Rows from block 2 of the audio encoder of a small contrastive audio-text model, named by matrix and row number. Rows with one number belong to one neuron. Each number is 500 + 25 x the weight over its row's rms, rounded and kept within 0 to 999. All counts start at 0. Numbers have three digits each.
After each neuron's rows are labels from the 100 clips, of 14976, where the neuron reaches its highest value: "responds to" is what is common among them. Only what is clearly more common there than usual is listed. The data: short read English sentences (LibriTTS-R).
# fc1: MLP up (encoder.blocks.2.mlp.fc1.weight, 768x192), inputs 96-191
# fc2: MLP down (encoder.blocks.2.mlp.fc2.weight, 192x768, transposed), outputs 96-191

fc1.586:481497470518494522451503531483491508476496489462510499536469441485498524512491490462536493524503514494525470529496482492473489502492548492500486513480502458488507467516534486483538495514504482520494486479522466502487497524512451505530509504530509537481500487469509521484539515514505503485
fc2.586:527495484529493495541550536486507502489476482489513478501496482548487479510514472515528537477489481490503542500492497529493486490477491478458470493566487566494472481538548459494489473487466498482498502484474541467488563529457487493522521516520447494484499502476463474471490497553523484514
responds to: the word "how"

fc1.497:493475480532510485477454493541500468530467520507475503493524530490492479452497505476527514473452483509527462505425467503529538467480456482517487554500510484495495498513530508541515470512506472547472473539552505515524466523484500492529500470537506513487522479492497481515505551480510506497
fc2.497:483520496486505559561487553455431472492554457499502567505512514476490474487504488568516512473496508496494504468489517552521537450525542500466513511520478486475517531492487456484517512526474519476481543510484498490483506524508511482535501437527529483520496495501530521514515492486520494495
responds to: voice: female; the word "i"

fc1.397:462485481486515502465478543436536484531496482542481505526504488486518457497472446470498465506503510481511530425533514506471510536475540484506479495531508480494497488508480505513436487548476485502498474470522513526451454513502547518494504504473475521484453474477548521494509473497462467489
fc2.397:520513485520478490501481516545534490480483497502467491524509500487453507500528498533487505509516517497542514519495467507478528475545508503514513491500486535509493512456510465500544469503502505438496471469475477502468534521519518489518540501504530501470539515546517533480528503453509555463
responds to: the word "it"

fc1.535:517527543440495486486522506532531483523482455529514532485456482480492507490493478477549496490469521520521490444508487529505517488536475466539492474476544514521462454522512516505475494514475518486548512497468511525496508480526468457524500493504523528528467497471532514554496564535554485533
fc2.535:479504484469480507505539435486486540514488517505482485487435523505493558504465470470474528479536488481501500516493518481496500524532516481503470528461509482502482491503472504490494501489465512508479527551487514530518481501503536528475492526499487491491566572456471511528526531530481577481
responds to: the word "was"

fc1.421:521535539476482508514453485467506502517491498482495470527485477468528499515521488479504532494550507500532449501480482497510561490513474490521467523504516528483515515467500515481475506510480531504507471505523494500479475478522466515525551487507458473549475533509459495522526440491452510470
fc2.421:459481510508555480488492484487516459486515550500530516514531496515474507488534464486473518517443498483509554490542489494535549504497592489494518486456480479464493463527497506493507486483494506434496452508496478453494508511497520507508504534506503521512502509488511484485521453489479501498
responds to: the word "not"

fc1.206:507524473495512489443487535474505537527486471452494534505490471483542476526501496536524496476529480492474537497492507465540523484499510491505505521505498498506493477515485513536518464516491476488462433477532485502537472536479528498508510471532489475446538472527485494462524516465519429505
fc2.206:476540535518489476482540493489522506511525457508509499519484484516505497449502544481495496479492506522530445521502536548480518531489504504471451483477506484506501519490527476504469572512479498467504532492479503537478482496428485527505459511480520514490508534492492529506516489533471559503
responds to: the word "and"

fc1.358:492515497489526538481501511567498503487426502497468466471474493424534525536512534470513496516500446492474483493507524503545510488502471470453555509476520526538504513462510494494498525511527483505498505524490502505505503540497501452483512463498494467476533510520522497519472486505478507546
fc2.358:527483507496506508498468503519498469503476494488511524487467521520563506517522545519488505448562492436465516484482548569505497490494532504486490514491477544503522470528513509530494520499491476476496488499475503482525539503505516526488514549521499509526481485476513523539487529532517510473
responds to: the word "to"; the word "my"

fc1.496:476508511499514490524502500450512446538488562484521526475497485509529538504491504457479513514505526533521482522527493447486574508473500490482517509510516491463492478496469523531468472503482471476499493530501491528476485508520483496527515556485486506532475463471491516524498451503465484520
fc2.496:493497521463542517523472515548532475492458505506477445537488516505497494534480470528478483472517534513451511510526512529497513468494516512514540500445457492531491473485527519532479467527508474447471486503514505490492480524467504479504578486514504513523562514490498508492471451490475518484
responds to: the word "not"

fc1.387:478516493525506521481527443515504515501483492497476497499555500514521504507462476485499513485527495562488518514550534502540488530501518539501502469530456506510479482485499501503459529511448479495489484545477522475500531534512556571462535498526505495485525503490513493505506537520492491495
fc2.387:511500518482542462510490539506506461515492501454513484552493525515484488507495496491525498532502481506466511539454472507478496506505473461510483527509480499515536576513513484475556539511488543531478457476485512536486498532452527467498518498488503503470478498494471481478529472445490523513
responds to: voice: male

fc1.301:497486501511462477476498488504513498539512502500480507514522545448538489519517501482512476498502496530508517519455522484458478524516453493456509482463522471545473531476497478520518526462491491474521498521503523422457510514497514500518515519510494435495496466515513492492496528527495492523
fc2.301:464462486520501524519487481541508520471514434477496533474520515513512481516520466522447449514507503539480492471510477511493487528510539471534538506505491548512502442532486506459506468530537491525488494474509515491527509476533517509528499495481519494522550528497471500503510519512455485503
responds to: the word "and"

fc1.52:517512499529478546497463490497501530494429514486486474524477491490507470530494489534511510525530476481497532512522534454497483499535486520533485490520502514516447512488492485501511504519494488466498513506506451477533514485490495507453469520499506536505500531542521478459513526506477474542
fc2.52:509463513496507512546445494491474469487476462485543479511485481493491466563520549473486519487474507527493523487440507525515523501501497490526517512515492470482498529475550485502515474472528537518481525501510522520483528507492489510552506520474498482507498485484473512527540521525495503504
responds to: the word "it"

fc1.616:504500497495520483464514467497510522514520470492504477488479509536465476513499529496489507495447515474519508517501511486523480474518549530517495513517525497500539474484471509483511534512480514516494518469458439458527498525484527518465513468502517524513486483485482494553487511498521484453
fc2.616:486450465524485484506501515529497495524499463509517507468524482504540555468491503483548479489474504484496463492528476512477494431504464490522492481526489489491515496492492517511541477511519489482517497519519504500494516520498536493520486542509459497550506539480492463520504491475510496515
responds to: the word "they"

fc1.498:518504485475489559484481527529461490495474508503477484527516560502532510486499486503497536503480522500482488555453489470482527518481499534470558501487489514480491530479471470517519494509484507437483487520522539448502485459544525478516494501473471494492476535491492491467514481546463550486
fc2.498:459462526502499490510542414520537495473541491542507506494474511472531528515527472498502481500467502504457498485507534501492510479449527489515521498497482518505459491544478477482519501485544484456488527470505533525448486533470526528468530485498492508543555473475489507481488490551497443439
responds to: the word "and"

fc1.325:569448523532480500523511472525499509502482475464488525525531500507514468509536489493434511518506492507474494539466506549499507549476483514515519478462489555494519519481422502491499558495514517515496522545515529520480526469485481489501527469481474495472466499458479500528507490540495487539
fc2.325:463507500473514434506498522484534502537482467520511479548501479519483486486476470511496437499507467480513518528490504521490490446510497504529536509501514500480522508484552507489540521493520533495490494486437483459505510536471500459502543520511498494467482514491476471519528486512504492494
responds to: the word "you"

fc1.737:510481539530505538515493487471543471501527501480489495501459537474503481542495528430504493522505440485486503457501526468483501475497469495437513518537498526484513508508535481501515461513494462484467513514496488462550515527490470475512493523483512491462509558466489455478505517538509477473
fc2.737:486510482481518529517484481499503479484465516512485491524465495468523509487494532508485503524495473452463527502475533532495536511505513532477493408524488469470489480535493500518497484514502509505453502438502498480485495493489537531493532514473476505480522482477535512503486475523516541525
responds to: the word "to"

fc1.149:557445467460455470486492493460481509554498492543503493492535519519501499527540519510461501494495504498514488487546482503467481497481456520503499494532510503490479504485469555516481488490496479532527528492515515505512501490493463488482505518456480502493531501476444492468468491540535463511
fc2.149:486535482533516514496511497543512507496500501494522463509506494512519522460548456474541494512510461442529501485541481501468515535498481490501521529471463471493504510535550477487494527497475488501498496488542449480538490464504546460492498448485502547499528511538520496535449529487494493507
responds to: the word "the"

fc1.88:501474536504535530485484446496504473528531507478491502493491497498494503527561526477501480479489505477508513528476515479510485519512493514534544488534473517509550474484487502526468509522502505453557467489538474503491521517513514553558522513484492529466529489504464510475515507508531491510
fc2.88:483554464511450565490514550516473475462499470470496529491476475542555447494522493520526516517498498516496508478468510515503537539474506523497526495488496563491461489499513522518522510506506485513524509498462517503487491476504480489477472493543498519551451540491534489479470506514482479482
responds to: the word "of"

fc1.357:519464517509527547506491530528497497497502531481477513494486527499546484507507525465517506562527477460516511476524507479475485475522509482471514502502509499474554509484477528543503499513481456545499492504464480471525510526489429494507471512494495535493501518490496521473507530523489535503
fc2.357:508516482482497517513521502516458494463470509471466453509505517466508516512502500528485502483529514462427514481483559497512521494477503489490479466504530480478510450483461469525503501505505492505485502484481522473479494492481538540495534504485484535479547506490507493533433458511523516527
responds to: the word "to"; the word "too"

fc1.703:472495522513512528501506483471533537504544523488488503460518479492543476516444494505488504511527498474527470490478461518509506506465531543522469498503465529521513477479542508519488471469474484487495500485499507546490499525437562494492509501466545517467473523490498487533493497506500497483
fc2.703:526506428517476509486567488520508480487523473476509559505493478522502554491526485502489522511499509469509526488496510530481509556465471490501501472508500517519479495497472510481523497564505480448503517520512491515510483462541523506502509511517485487498531498488469509461533513468517483539
responds to: the word "it"

fc1.598:495501443528496524481512514528465490470517516457457480429531459519513475474552490508505514476509506529503481469484482455461516512539558506501502474509515490479501501499509493477513472535526465504532504519457481545525543528472514525473511526509501523523484451475497513504512546516443538488
fc2.598:459518498491469508537523520509498516517496500517480519516509506536518501517514470518533505508506446481497470539491527532427508465529466425458492507512491514537452499488480515510516525493512501525453509558472499485496500506484448474555478455501478512508515508476521491461506480493484515494
responds to: the word "you"

fc1.569:433461474508486490520518545510507529502510542522483523486481481499436514502483499519463534517520487495483493437532461514476510491483485479509484492477496461523504501512511466490488502492542496500516560481495486459529494509520477493475478528488568541484505507443532489503484509516490528525
fc2.569:465513519477492516509511476512479538516535518454518445517497518523565476509520484499479479507481523460507535425521479495504508519466489524519506460513576520507494485493500497493482516488491538541509504471483488513527512501487513557488498462491464484519530478536535498499515513478531491511
responds to: the word "you"; the word "do"

fc1.563:511495532496536521475470533488514522497477462469514512436511491482464508463477503533548471493463432511507508487513496504457464538469515500478538537498500494514522517527505511484492494493455481470504509485520490511507465508511466496522498505548566550478440539449457501503505466505490494497
fc2.563:472502482547523478472505505468503545541479494489486460469511473497488516501515523525532473515495540431505501482493511521464516516525509510474452519500470499481486536495510517523512504485517472507511497530506504507500481436485556477543525488514489498485484549501527481497551467487480476483
responds to: the word "what"

fc1.709:465477503560482510528509521494529520438534480512503460525480474517490480482554557511480522524530458508503495500492518473518471504523499513523474486532533468509479480456504501533499526507556470524563502533478481497497508522464523499512492530481579502462495497490497465541504498513488477498
fc2.709:582468497467503469530533499504509507540498517485513516525540506444489525471497531500499457520513521509461500492486474518505485531514522468486522468514539480494493471495501507461517475485475508447469489538479516476492534467497432502505475535521459519468497473479491539486495495484473512491
responds to: voice: female

fc1.208:514508520477499510491502473443487513521516505521478553492473517475518506507514492503527490500469508526535526517514492487492486534504500482488477504512463486494515511526484524500547512522448480521479477511502506488515534484492574482517454474545487494475486465482448540503543493468476473494
fc2.208:500495468522454460518503505471515486496490497483460472483480535463464518522535505524514500499489506509478467480512475515496541506500472485503481478478499508514518532541452488521465473513499503479554495477530506514520528513485532482472476510478518482487498533564503481445518521522478545510
responds to: the word "it"

fc1.675:473506485491491530504473513489443463536497519490500493486528542520531500532489533459522515488512507501494469469468532527557465551523501504489455533492501519518502500502497466516531502517470513495520543561491479506513545500471510534512465489511449494504537509498503519520483487489482493542
fc2.675:489465489487504471487499540491513536487508510506483523444467493518473498537488509498475481543481526431525494515530527530499493556508476482497521491547504484484538475474561467439469494527469467500475528522511517506532471519507531511504567485522515502518496493486468491533512457509483497524
responds to: the word "it"

fc1.528:495522454505466498468505496495484508467538501506477495511469485487465490479494532453522500517531481519545458512517484484500459475537532506525549466471502489531503478497542514493485500498493536470489508477530510533530502475549472511468511503473490546493512507505519512460494458474497505517
fc2.528:498471530509503536482528454474506507470464515543529526535490508496525477490433476508496479578514478557497507510519489499508490505539511499490489497487529521494492545469517498501468474540468468507514481530478498515524524549498502482483495481518487520497448469525484470540494518521502472497
responds to: voice: female

fc1.394:508523508511543502495529468468533501486474517491543508498496519504482496519479506499538551498520500529508467521495547497539500491464532508545469490505510499494488500552504526508488524453515493515520481512454500485499506525478488547510493513504477505537504498469480489498487537511482425499
fc2.394:474484491483458493477483518515510468488509496521524533477493531501545496502490489505489464500425481517484510504515515495554493541512518492503494481489510521491489499486534494499486483564546519534535483505470532484486506515539532476514510484515508471422474535512522469518468507459508514548
responds to: the word "of"

fc1.277:498492496433499518511504454527494475456488501452532520439504489487488545516504493500498531493547489545521507485490507543502526471508532482523474507500482516500477489506541520543514510495508473481492540509469489518502528499478510512508511476496538538530509502545525486499532484494533545537
fc2.277:494514525507496510456504473464478503512524503526482492518463536486505462484477487500542502470512494524506508493497533470467485490492485498502513491511506528514484555470489527470507544536540525501511510483531513520484511460474473512538512506475488541480480509486519500508472481535489510463
responds to: voice: female; the word "was"

fc1.730:504485525533529494473499498462519486518523469520520520480474495550514526512503489490549518533497535540539471504529503486490490490493469526479483503495538478461524511517529506471528489433485501503522494461523488497533452473510560484530561495463477501520455508474507460504501513495503452479
fc2.730:534506490536510491549512471502511484544458503500513488466492535488498532483526479475487494507474484432462471503514511490476481515479485505490491501452453490451509492519526461467533490537468497542498493548531473460505474517448523495503459498503523537503508514525507481496491487496491521527
responds to: the word "they"

fc1.343:525481526526491544490447509522510457515500503489469492463478531497522538469512505482522502532511477478483511449528500513486496444503441508510514469504540509510493508471461508500494499529527456534457501519504500494511534507543484495500523521446507484513509524495496493514476498527506541479
fc2.343:490496532474507527488492445492485464513502452503502510466494485481489532486547526513476508488530467482428507533433487505521513490495512502495494536489490501505480483490460503583486552501482542498493502471514490459502521495530530485482501481498479520474513491500526512516464515541517547476
responds to: the word "to"

fc1.253:464499472548491480473485446512495536544449483552467522550492506520522472524521486531516472522473478504498533483489503481476481513473435515493509496472517495537503483465540503497488484555491510486528481519478491480488486512523514521539500471464520521490535515478485478516493505498506524481
fc2.253:490447489494538485478516465481506523483508498519464494514535511508524514525511521528525485493485466498500507482499523460488495548511496483515524493501519539507514471479520464454526483468499506527473553479512554462477492504533492502525490527469505472562527516458464532485515469526511478503
responds to: the word "and"; the word "it"

fc1.548:440494483532535509473473496485523501502464502477477505474509519479508522501511462550495491501493510514524496492499534457516495525543530502486497511498508524509519492499539512499516503535510487487475531458474544512486514543454485454499482565507530487561510490526464530493496453479503513485
fc2.548:519552520485476535546494522477505516497518480499545532496510501498559505506469541443508480482479478479505514516523502508487514509479520487530474524504486523521500533541484491501461497475469500485464500509514510542485462478484513512534515424510461492485530520473494487546491518521562508491
responds to: voice: female; the word "my"

fc1.35:509497451491477486530521511506536503515488445508474504514502520485518445468481514480471502536523483495534420537480470507480525508499533470514503519491462526471516479525506505510532525551469499531510532468506491489498454537476480485499509505506503531483476495457503492547486495506521519516
fc2.35:505497486495502482516477542506528473512434528450487478522498467543464520537572479526566531457507532483505525534508520506504476485486512512460494551532480492466470510510493483474478502483484482526523501498526506494481516505501504523503528496519505490495481499479497486511467497495492510504
responds to: the word "how"; the word "you"

fc1.107:478532483497502536476515501470484550553507500461521493523491474485527495599488497508514534512495478472498502514514505521500509478525470531489515504515507456502500508523552560508479493483474506521529478482487549497473525485510533453510497496482488465526517494497480473488490479517520502483
fc2.107:517502481505509492535456494490512499542474470523528504462531500500523494525545511484524507504528449502466460465506469504503495505515521466503547497492511504495512527526473509464492487505492529477478458487523463473470527497480498440499497475473480538537505518510465498521516482498551510492
responds to: the word "what"

fc1.344:486473494550500501471503530518514481531465523468483490503475500482527530475529508503478517443419491535465538508487476498496457501495466465475482512472503547503440549495484495542494531484460521474499463567524474486493522527515501485508439496477501484470479449509517543522499470485503505512
fc2.344:530510502450547529525494473462472515487499477516488565423478496476550521516507509483492514518494490488497475537542459495510496508529526487509506508494543522490546468530511489480561458503512501522512500444486486472486482515475497489521491465461508481499521486545514486529487506510477457471
responds to: the word "and"

fc1.663:509491473479496480502544502474529467507499459535514522519458521537511480511514538495511500498502519468518489494479500545453496507512534497551491499503512474510514442525504511527494457556509482505503548511499527518495468529480513535506485476493464477455489444468506522504535478529483459508
fc2.663:535495520500492507541520505524481504504493502476557499473545494450469535519507482554478527483515530510507499491490490555495492502472501506456516479497519523469478512530520444538506525485506491535466490579532492500495489491448497518513512487525471428540528496474485463506457518536504479500
responds to: the word "how"

fc1.308:499529482560464481473484472535492499544480500447471454494511477544489484488462519489459527512495491467467509499488502508505467508495469503468475517549468540504493483484490482516491511548493506488479523496530497519515486471471569518531472466491506522500501458508510500517466496515512516481
fc2.308:529488490469472511469473528466496490446488493503496555499505525483479506540498496511472446488545532506520478504513504505480523516511501482496509506513496453489476510531532527474533489497477499536493555446516510491449522545507460502492469519532488482522503496476478473511509488469485538484
responds to: voice: male

fc1.318:531498486517460532498486502518487508493479462521517491490522527530519530447491507495504493537526502494477515495498498527495502493539485519535516462541471476465521456478492480534522517530479501494493452465494496460513487496450516490421495508534513503503522459559522475508539466489520515502
fc2.318:527499576488502526523519464435472505502504497508545484493489497462485481511517510514526520538486500546542486471489468528474488523481499503509499521474502494528478496528510512523502465506498526522514522510526533499510521496481494455523549505537483511476528474498462458487489495502472467521
responds to: the word "you"

fc1.591:466494480521518478486466529485505459513530512464474459501512485500517540502513494517528540487528490543533514563456485457461519549461506483489458541477523481462506513513486488541516471486482466544561511502486487505508526490439505484465509473451499519519519479483452469500498526520481484498
fc2.591:463531522491489531506473481484510486491528462484543521431466517488502488528535479483474535530478487495485490507551472488463480483530515525518521531478491483471460522524518535475526561508519490540507489488534497487496486480451528512466433478518463549504472488518491495533475531516535469509
responds to: voice: male; the word "they"

fc1.585:477483516491491484467512503505492560481531528501514501484495452495449456498495539488472492575485521516473490481481497459460497540519487432484507549431522524476501488518496510505517479492523515507499499492505495529475528470503493478490491504471489471497515500508536484474456488481515482486
fc2.585:563509494495531492496525498488461488492570497475500453490483449518482507483444515461476528526485496520514500481493465512524493472536552482484499474538542474485517544482513518507472498510481512480519497515486500539523507519543531536503535508479536489542486479501489485490523474506523525461
responds to: the word "of"

fc1.754:534508485492480512495499509493507512463517477497526479477516489434519505494561534491509488521464511483486515464492489475464463521499473470505505507515467509518495473544515500517519539510502425493520511521454550483545528495493554475530484453496463537506495510555487493499544455529497499544
fc2.754:460489473505500477536508500481471494513490537537504529542521471468457512501492534517508517469481478522552484493486509533481526521505443474551505503510490489474535508499474495497496535498502529522473479470515507493480482518517504474480526508466488487509453525482466496483486461512502500500
responds to: the word "the"; the word "was"; the word "and"; the word "of"

fc1.630:525495489516498498517524460493533550528491475535491501500503484519539551495537534529566544513487507484503522484474499470494515495439480514497499501501513481539488507482478506513486552498570493485472462511482477450511483530500506502514513506440502482489542481515454508503530477465508466456
fc2.630:518520506513512467495512478501521506532511455562494544554504513497508485468498524488494493495479476484510481515455458491517497500499520482485488495490519530498530466539502502492496476534493497550531523514470491506472494501510491496487491499479492461491535492463536523519482516498489429515
responds to: the word "and"

fc1.153:490434499521511489520484477495483513465553505496501510518497539488510494509495494503501516513527494502446523510478476494511483498492473508480536518492506480458536455474532525515474504525485433459500539501507517496428554497506518496516494514485485526521519530515508498492476490489506550526
fc2.153:460520515509474522476440497500538491499508522513482495500517585483490536530578493502498452490523534483496517492521483492518490511511519509504431491488465560524511521493475489503489499490471480525522502446492487485506471496513492532529494517483491487489483526494495499523493476515498507487
responds to: the word "they"

fc1.661:469518513488501506493510516486485502464478471489525491468496542487497496511499462487537472491486471521479502480569522471473483526473538477432546509478548527505499516531536527512459461506490515475531452549475462476508527483495495512503502471537508493463507525520498511531529486565492460528
fc2.661:469507458525517483509508503491510482560496460507491475543463508498470510525508519504525475506510529513494521525476485510469506482491492452485487530472440483511496519529494533487513510456521516460503562511478505518504471526497508474535515540495502480483472541474477477518515469479487549497
responds to: the word "what"

fc1.6:479473468458533499511523501496502541508467522515447498509495543529485471479517516510524516528515507492522480515536476484500482519498496477563510534509477493489514495509476516515468506497520511542452528536487519484486497505481494497511489447489479487465502512510508543476543501513501491518
fc2.6:482492502473492465521500535501468507507518495513516448507547474479491493521556451498506479449471498522500512475497515533508520412516522512503520496482504486524497546439497479500512476461528513491525492478522462515507484491487488514539482529491472498489455499455477484506480514490500540487
responds to: the word "what"

fc1.420:538481511505479495449476504482490497503466545513504448529508477517458496513492504521506499502524512516515532462527517501474501515545461492445482489516454546472469494490508497478479519515504487474513444504511479497491483516491544500516511489511539501474558446526472466498473485525524508506
fc2.420:480478472520509529541481496471493540517464468486493540499497504517467468478499525509522487482524494502514467466491483504497510478477520504513492436513497503514493485464482505515503501489514542484519541462453491481486528515438494485552498515482474535498531520482479478491508473513492523469
responds to: the word "you"

fc1.15:502480480506503524515501470480499460542499506473528489489522523524513478492522510495506526483481511476494516503499484502494521476490543495486485465455516515467521548472536507481506464478479488509484529505511552458515512518473523512509560492494484462535475520485486517535525457486493499494
fc2.15:484497511471502543550548535520534509509504548505515489504474484482483512494515482503522478504532542482520466507508499509524471513476516491472532466482472497520463518485503483483510511497487481504489512513511507514426481525451517504499501479517512492479519506492478542469454534512471480509
responds to: the word "it"

fc1.261:468480475459476522497544471502509475533451492491514485472512495470477474512503486507486475494472521544522472441477509523482528494525503494536538510517521517464514513486452487473444557467496520474527481519516475467508491482520479518461480485509486515516516530511462522489518484471458480536
fc2.261:485494549495508521528476487458486492527522526478510527585482480481499493518483488513460486483503538488506504508476501500500473528464513479490463545477536479523512429531539561459492480503491506530512454490515495476483512486481480529496481512490509500483496534533498490489520489515504556514
responds to: the word "not"

fc1.334:528472516482528471505489497499516472515514479555489517436496475482485509521481508491516458530505459464497505498491493535478502478472470504495486476506536531465518503515501541535508560515544480488543515529503515522521516501489484491506492493483503496463568493507494515526491516531484571474
fc2.334:501532464534484524485511513453494537521462476468488508517485536503504522490466477508473476501537487501516528502482535498457493488484562539541510487473529505453486489451503560488529485509503527508502511469485494468501529512518528506482530515492459514484508544514510504523464516470504432495
responds to: the word "to"

fc1.714:532519492532486529502497570497536482497474467537527506489474496516499524533499494538500490556504447474451485488469492517491526504493496475465510508489515546525504456530480482496536518472493443499470491498485499515508518486478550463508522527479492456519534554474494522471519538503496544464
fc2.714:521486492532448532563520466527518440469497511496502518518502488479465522466465525478492497502497470475485527504452498552499528461475481461480480481484495509461501485489552499484498502515519512534504478440506499495486510499479498487479528507516530496481482518487512513551504486550509500504
responds to: the word "to"

fc1.463:502508494489486541462473491528505487517482474533490532482502487494531480498469477470498474481514463515495502479527523515465455472480518529476485467517503483501525495491474511476513504528433538492495490457486503500475535481541506491503512513500483491502482481495468446468515492516527496488
fc2.463:461548505499490526485531507504513492542482503512541465484536487515532480482505500486493528506483530552485463533528502486533484492463489500485543507520472527509508495495497508494501497507544463505517495513518440474511529512493503489518541488533510488540499492542519501501491520515522474505
responds to: voice: male

fc1.518:508480491530509541492536490479528525485488463503543513527513480486504516517534512468492504526528512533495457508426489501467522504493525466517521533568496496516506485567534484486506486542507520501515486504504502508501498503513494554515507499578486519519435472517443508484563464521527549516
fc2.518:468478509474478468542496493507503475507473454476541492507524487503498464490493480511515542494521505506488488510544494517567509495499511531472523531497534499441461477519504465483467519503532504528515483464508483484487532487459483501513500517520447471487517524500480463534491540504486485456
responds to: the word "how"

fc1.533:503511498495516529505511483523493471476544464493526441519491538492522474542485542473510528496530442516513496501497513464474496443464446474470478506494470507510491480501487557488503513518471447500523452535510504490499502451506510505519486494492510493470519532489499489511476497537501480476
fc2.533:474468501505494522516473515493508517500430480482488516482493511508537508503483507480463522521495536501462511480475492502486520471491505525480483466521510554472454477490518465479518488505499511489428522480501554480506497513520527554488498514503499515496524485499529501477486509503518570503
responds to: the word "to"

fc1.26:495511505563486498571500507491548497515505492520509467509485519470511444474526484505465528493497500495456473491552503492500503467500474475468511533528536527504470499488518483465501527532524483568491474524485487518529516505522466509504508494485492479504483528531509516508502518455520496568
fc2.26:486500488476519476471486478513499485513522474518502547494453481478502504579478508463485515472539541517497495495494474469528513516525528481450524530471470523472506511563477496521515496493493533516501524486534449465517485464527493485523510509427501484482493472482490507470519513516501513528
responds to: the word "was"

fc1.195:498484531495498524532513497515514514479492495510496499507472501544521498475516463454502481496482421511480427486517513489477495477505508461459516528499526473507533490480509509490500513502471471526568526501540489492476498492549509554519514478515527534530456489480475481537517495501495472513
fc2.195:468490465497528516482510497503508546499493476515518488502488484481489516480538535532489483511537529424487493501512482541493490517536474515512483502505477524452466527501539503510537523454488515503497461567484479469553486520495508459528542548513495479484536567472477502510531481510512528521
responds to: voice: male; the word "we"

fc1.51:495523468473507508498461494482494503528509522485514497485494465480488531490544490439491518521485522500471475496544492454542503468456549479527495525484485501483522500457508505527503528482450508495480544485448480504511509511501504497513531467483483510494476514528498491511450505492475459494
fc2.51:526504481500502534498471485498484471510488506537497484511520511475479494480512464510501490528501472489538471505503461489518484512509512464502464501511494514530501478510508525456477536514531469469534513478507534480504556483488489503487522475499477479554520474478508460525505537481482485520
responds to: voice: male

fc1.222:520480479482495515465478472485528457483478508466488505470492503515489467493435510474509507470476493505514511487462525487521541517446518506502507521500501510505496496527504554514498491558543521488502493486483513524529541491509513534490521498489504523513507522492507502487487530433478471494
fc2.222:502509475482502524469511521513495445510466514495502561471488515506513512516500510522551505505477518475476503472531548520522514507470499464542512464484515491517535514519498490496525476549535526515547499493489536494492488474543517497514485470519515485533473498534499517483480505536488483515
responds to: the word "of"

fc1.189:522532484514480508550491479506500493538484464486469506507531471512537473476476518505450528467496460483500526507506487533493480485557479478517486495484488487498520510469481494498513521491482456507531528508494517500488486522491539474532516500517546493460420545532482481489522505487480494515
fc2.189:507439513519557499495469505447504569523504495498525525454504510493442525517507533542539471532462479455528511470496495522458499522531501496497480487504533490508522494523511506527483500538490533489480459445543523481478471472487532511480503481506464476488481512501506480500526492500478504514
responds to: the word "and"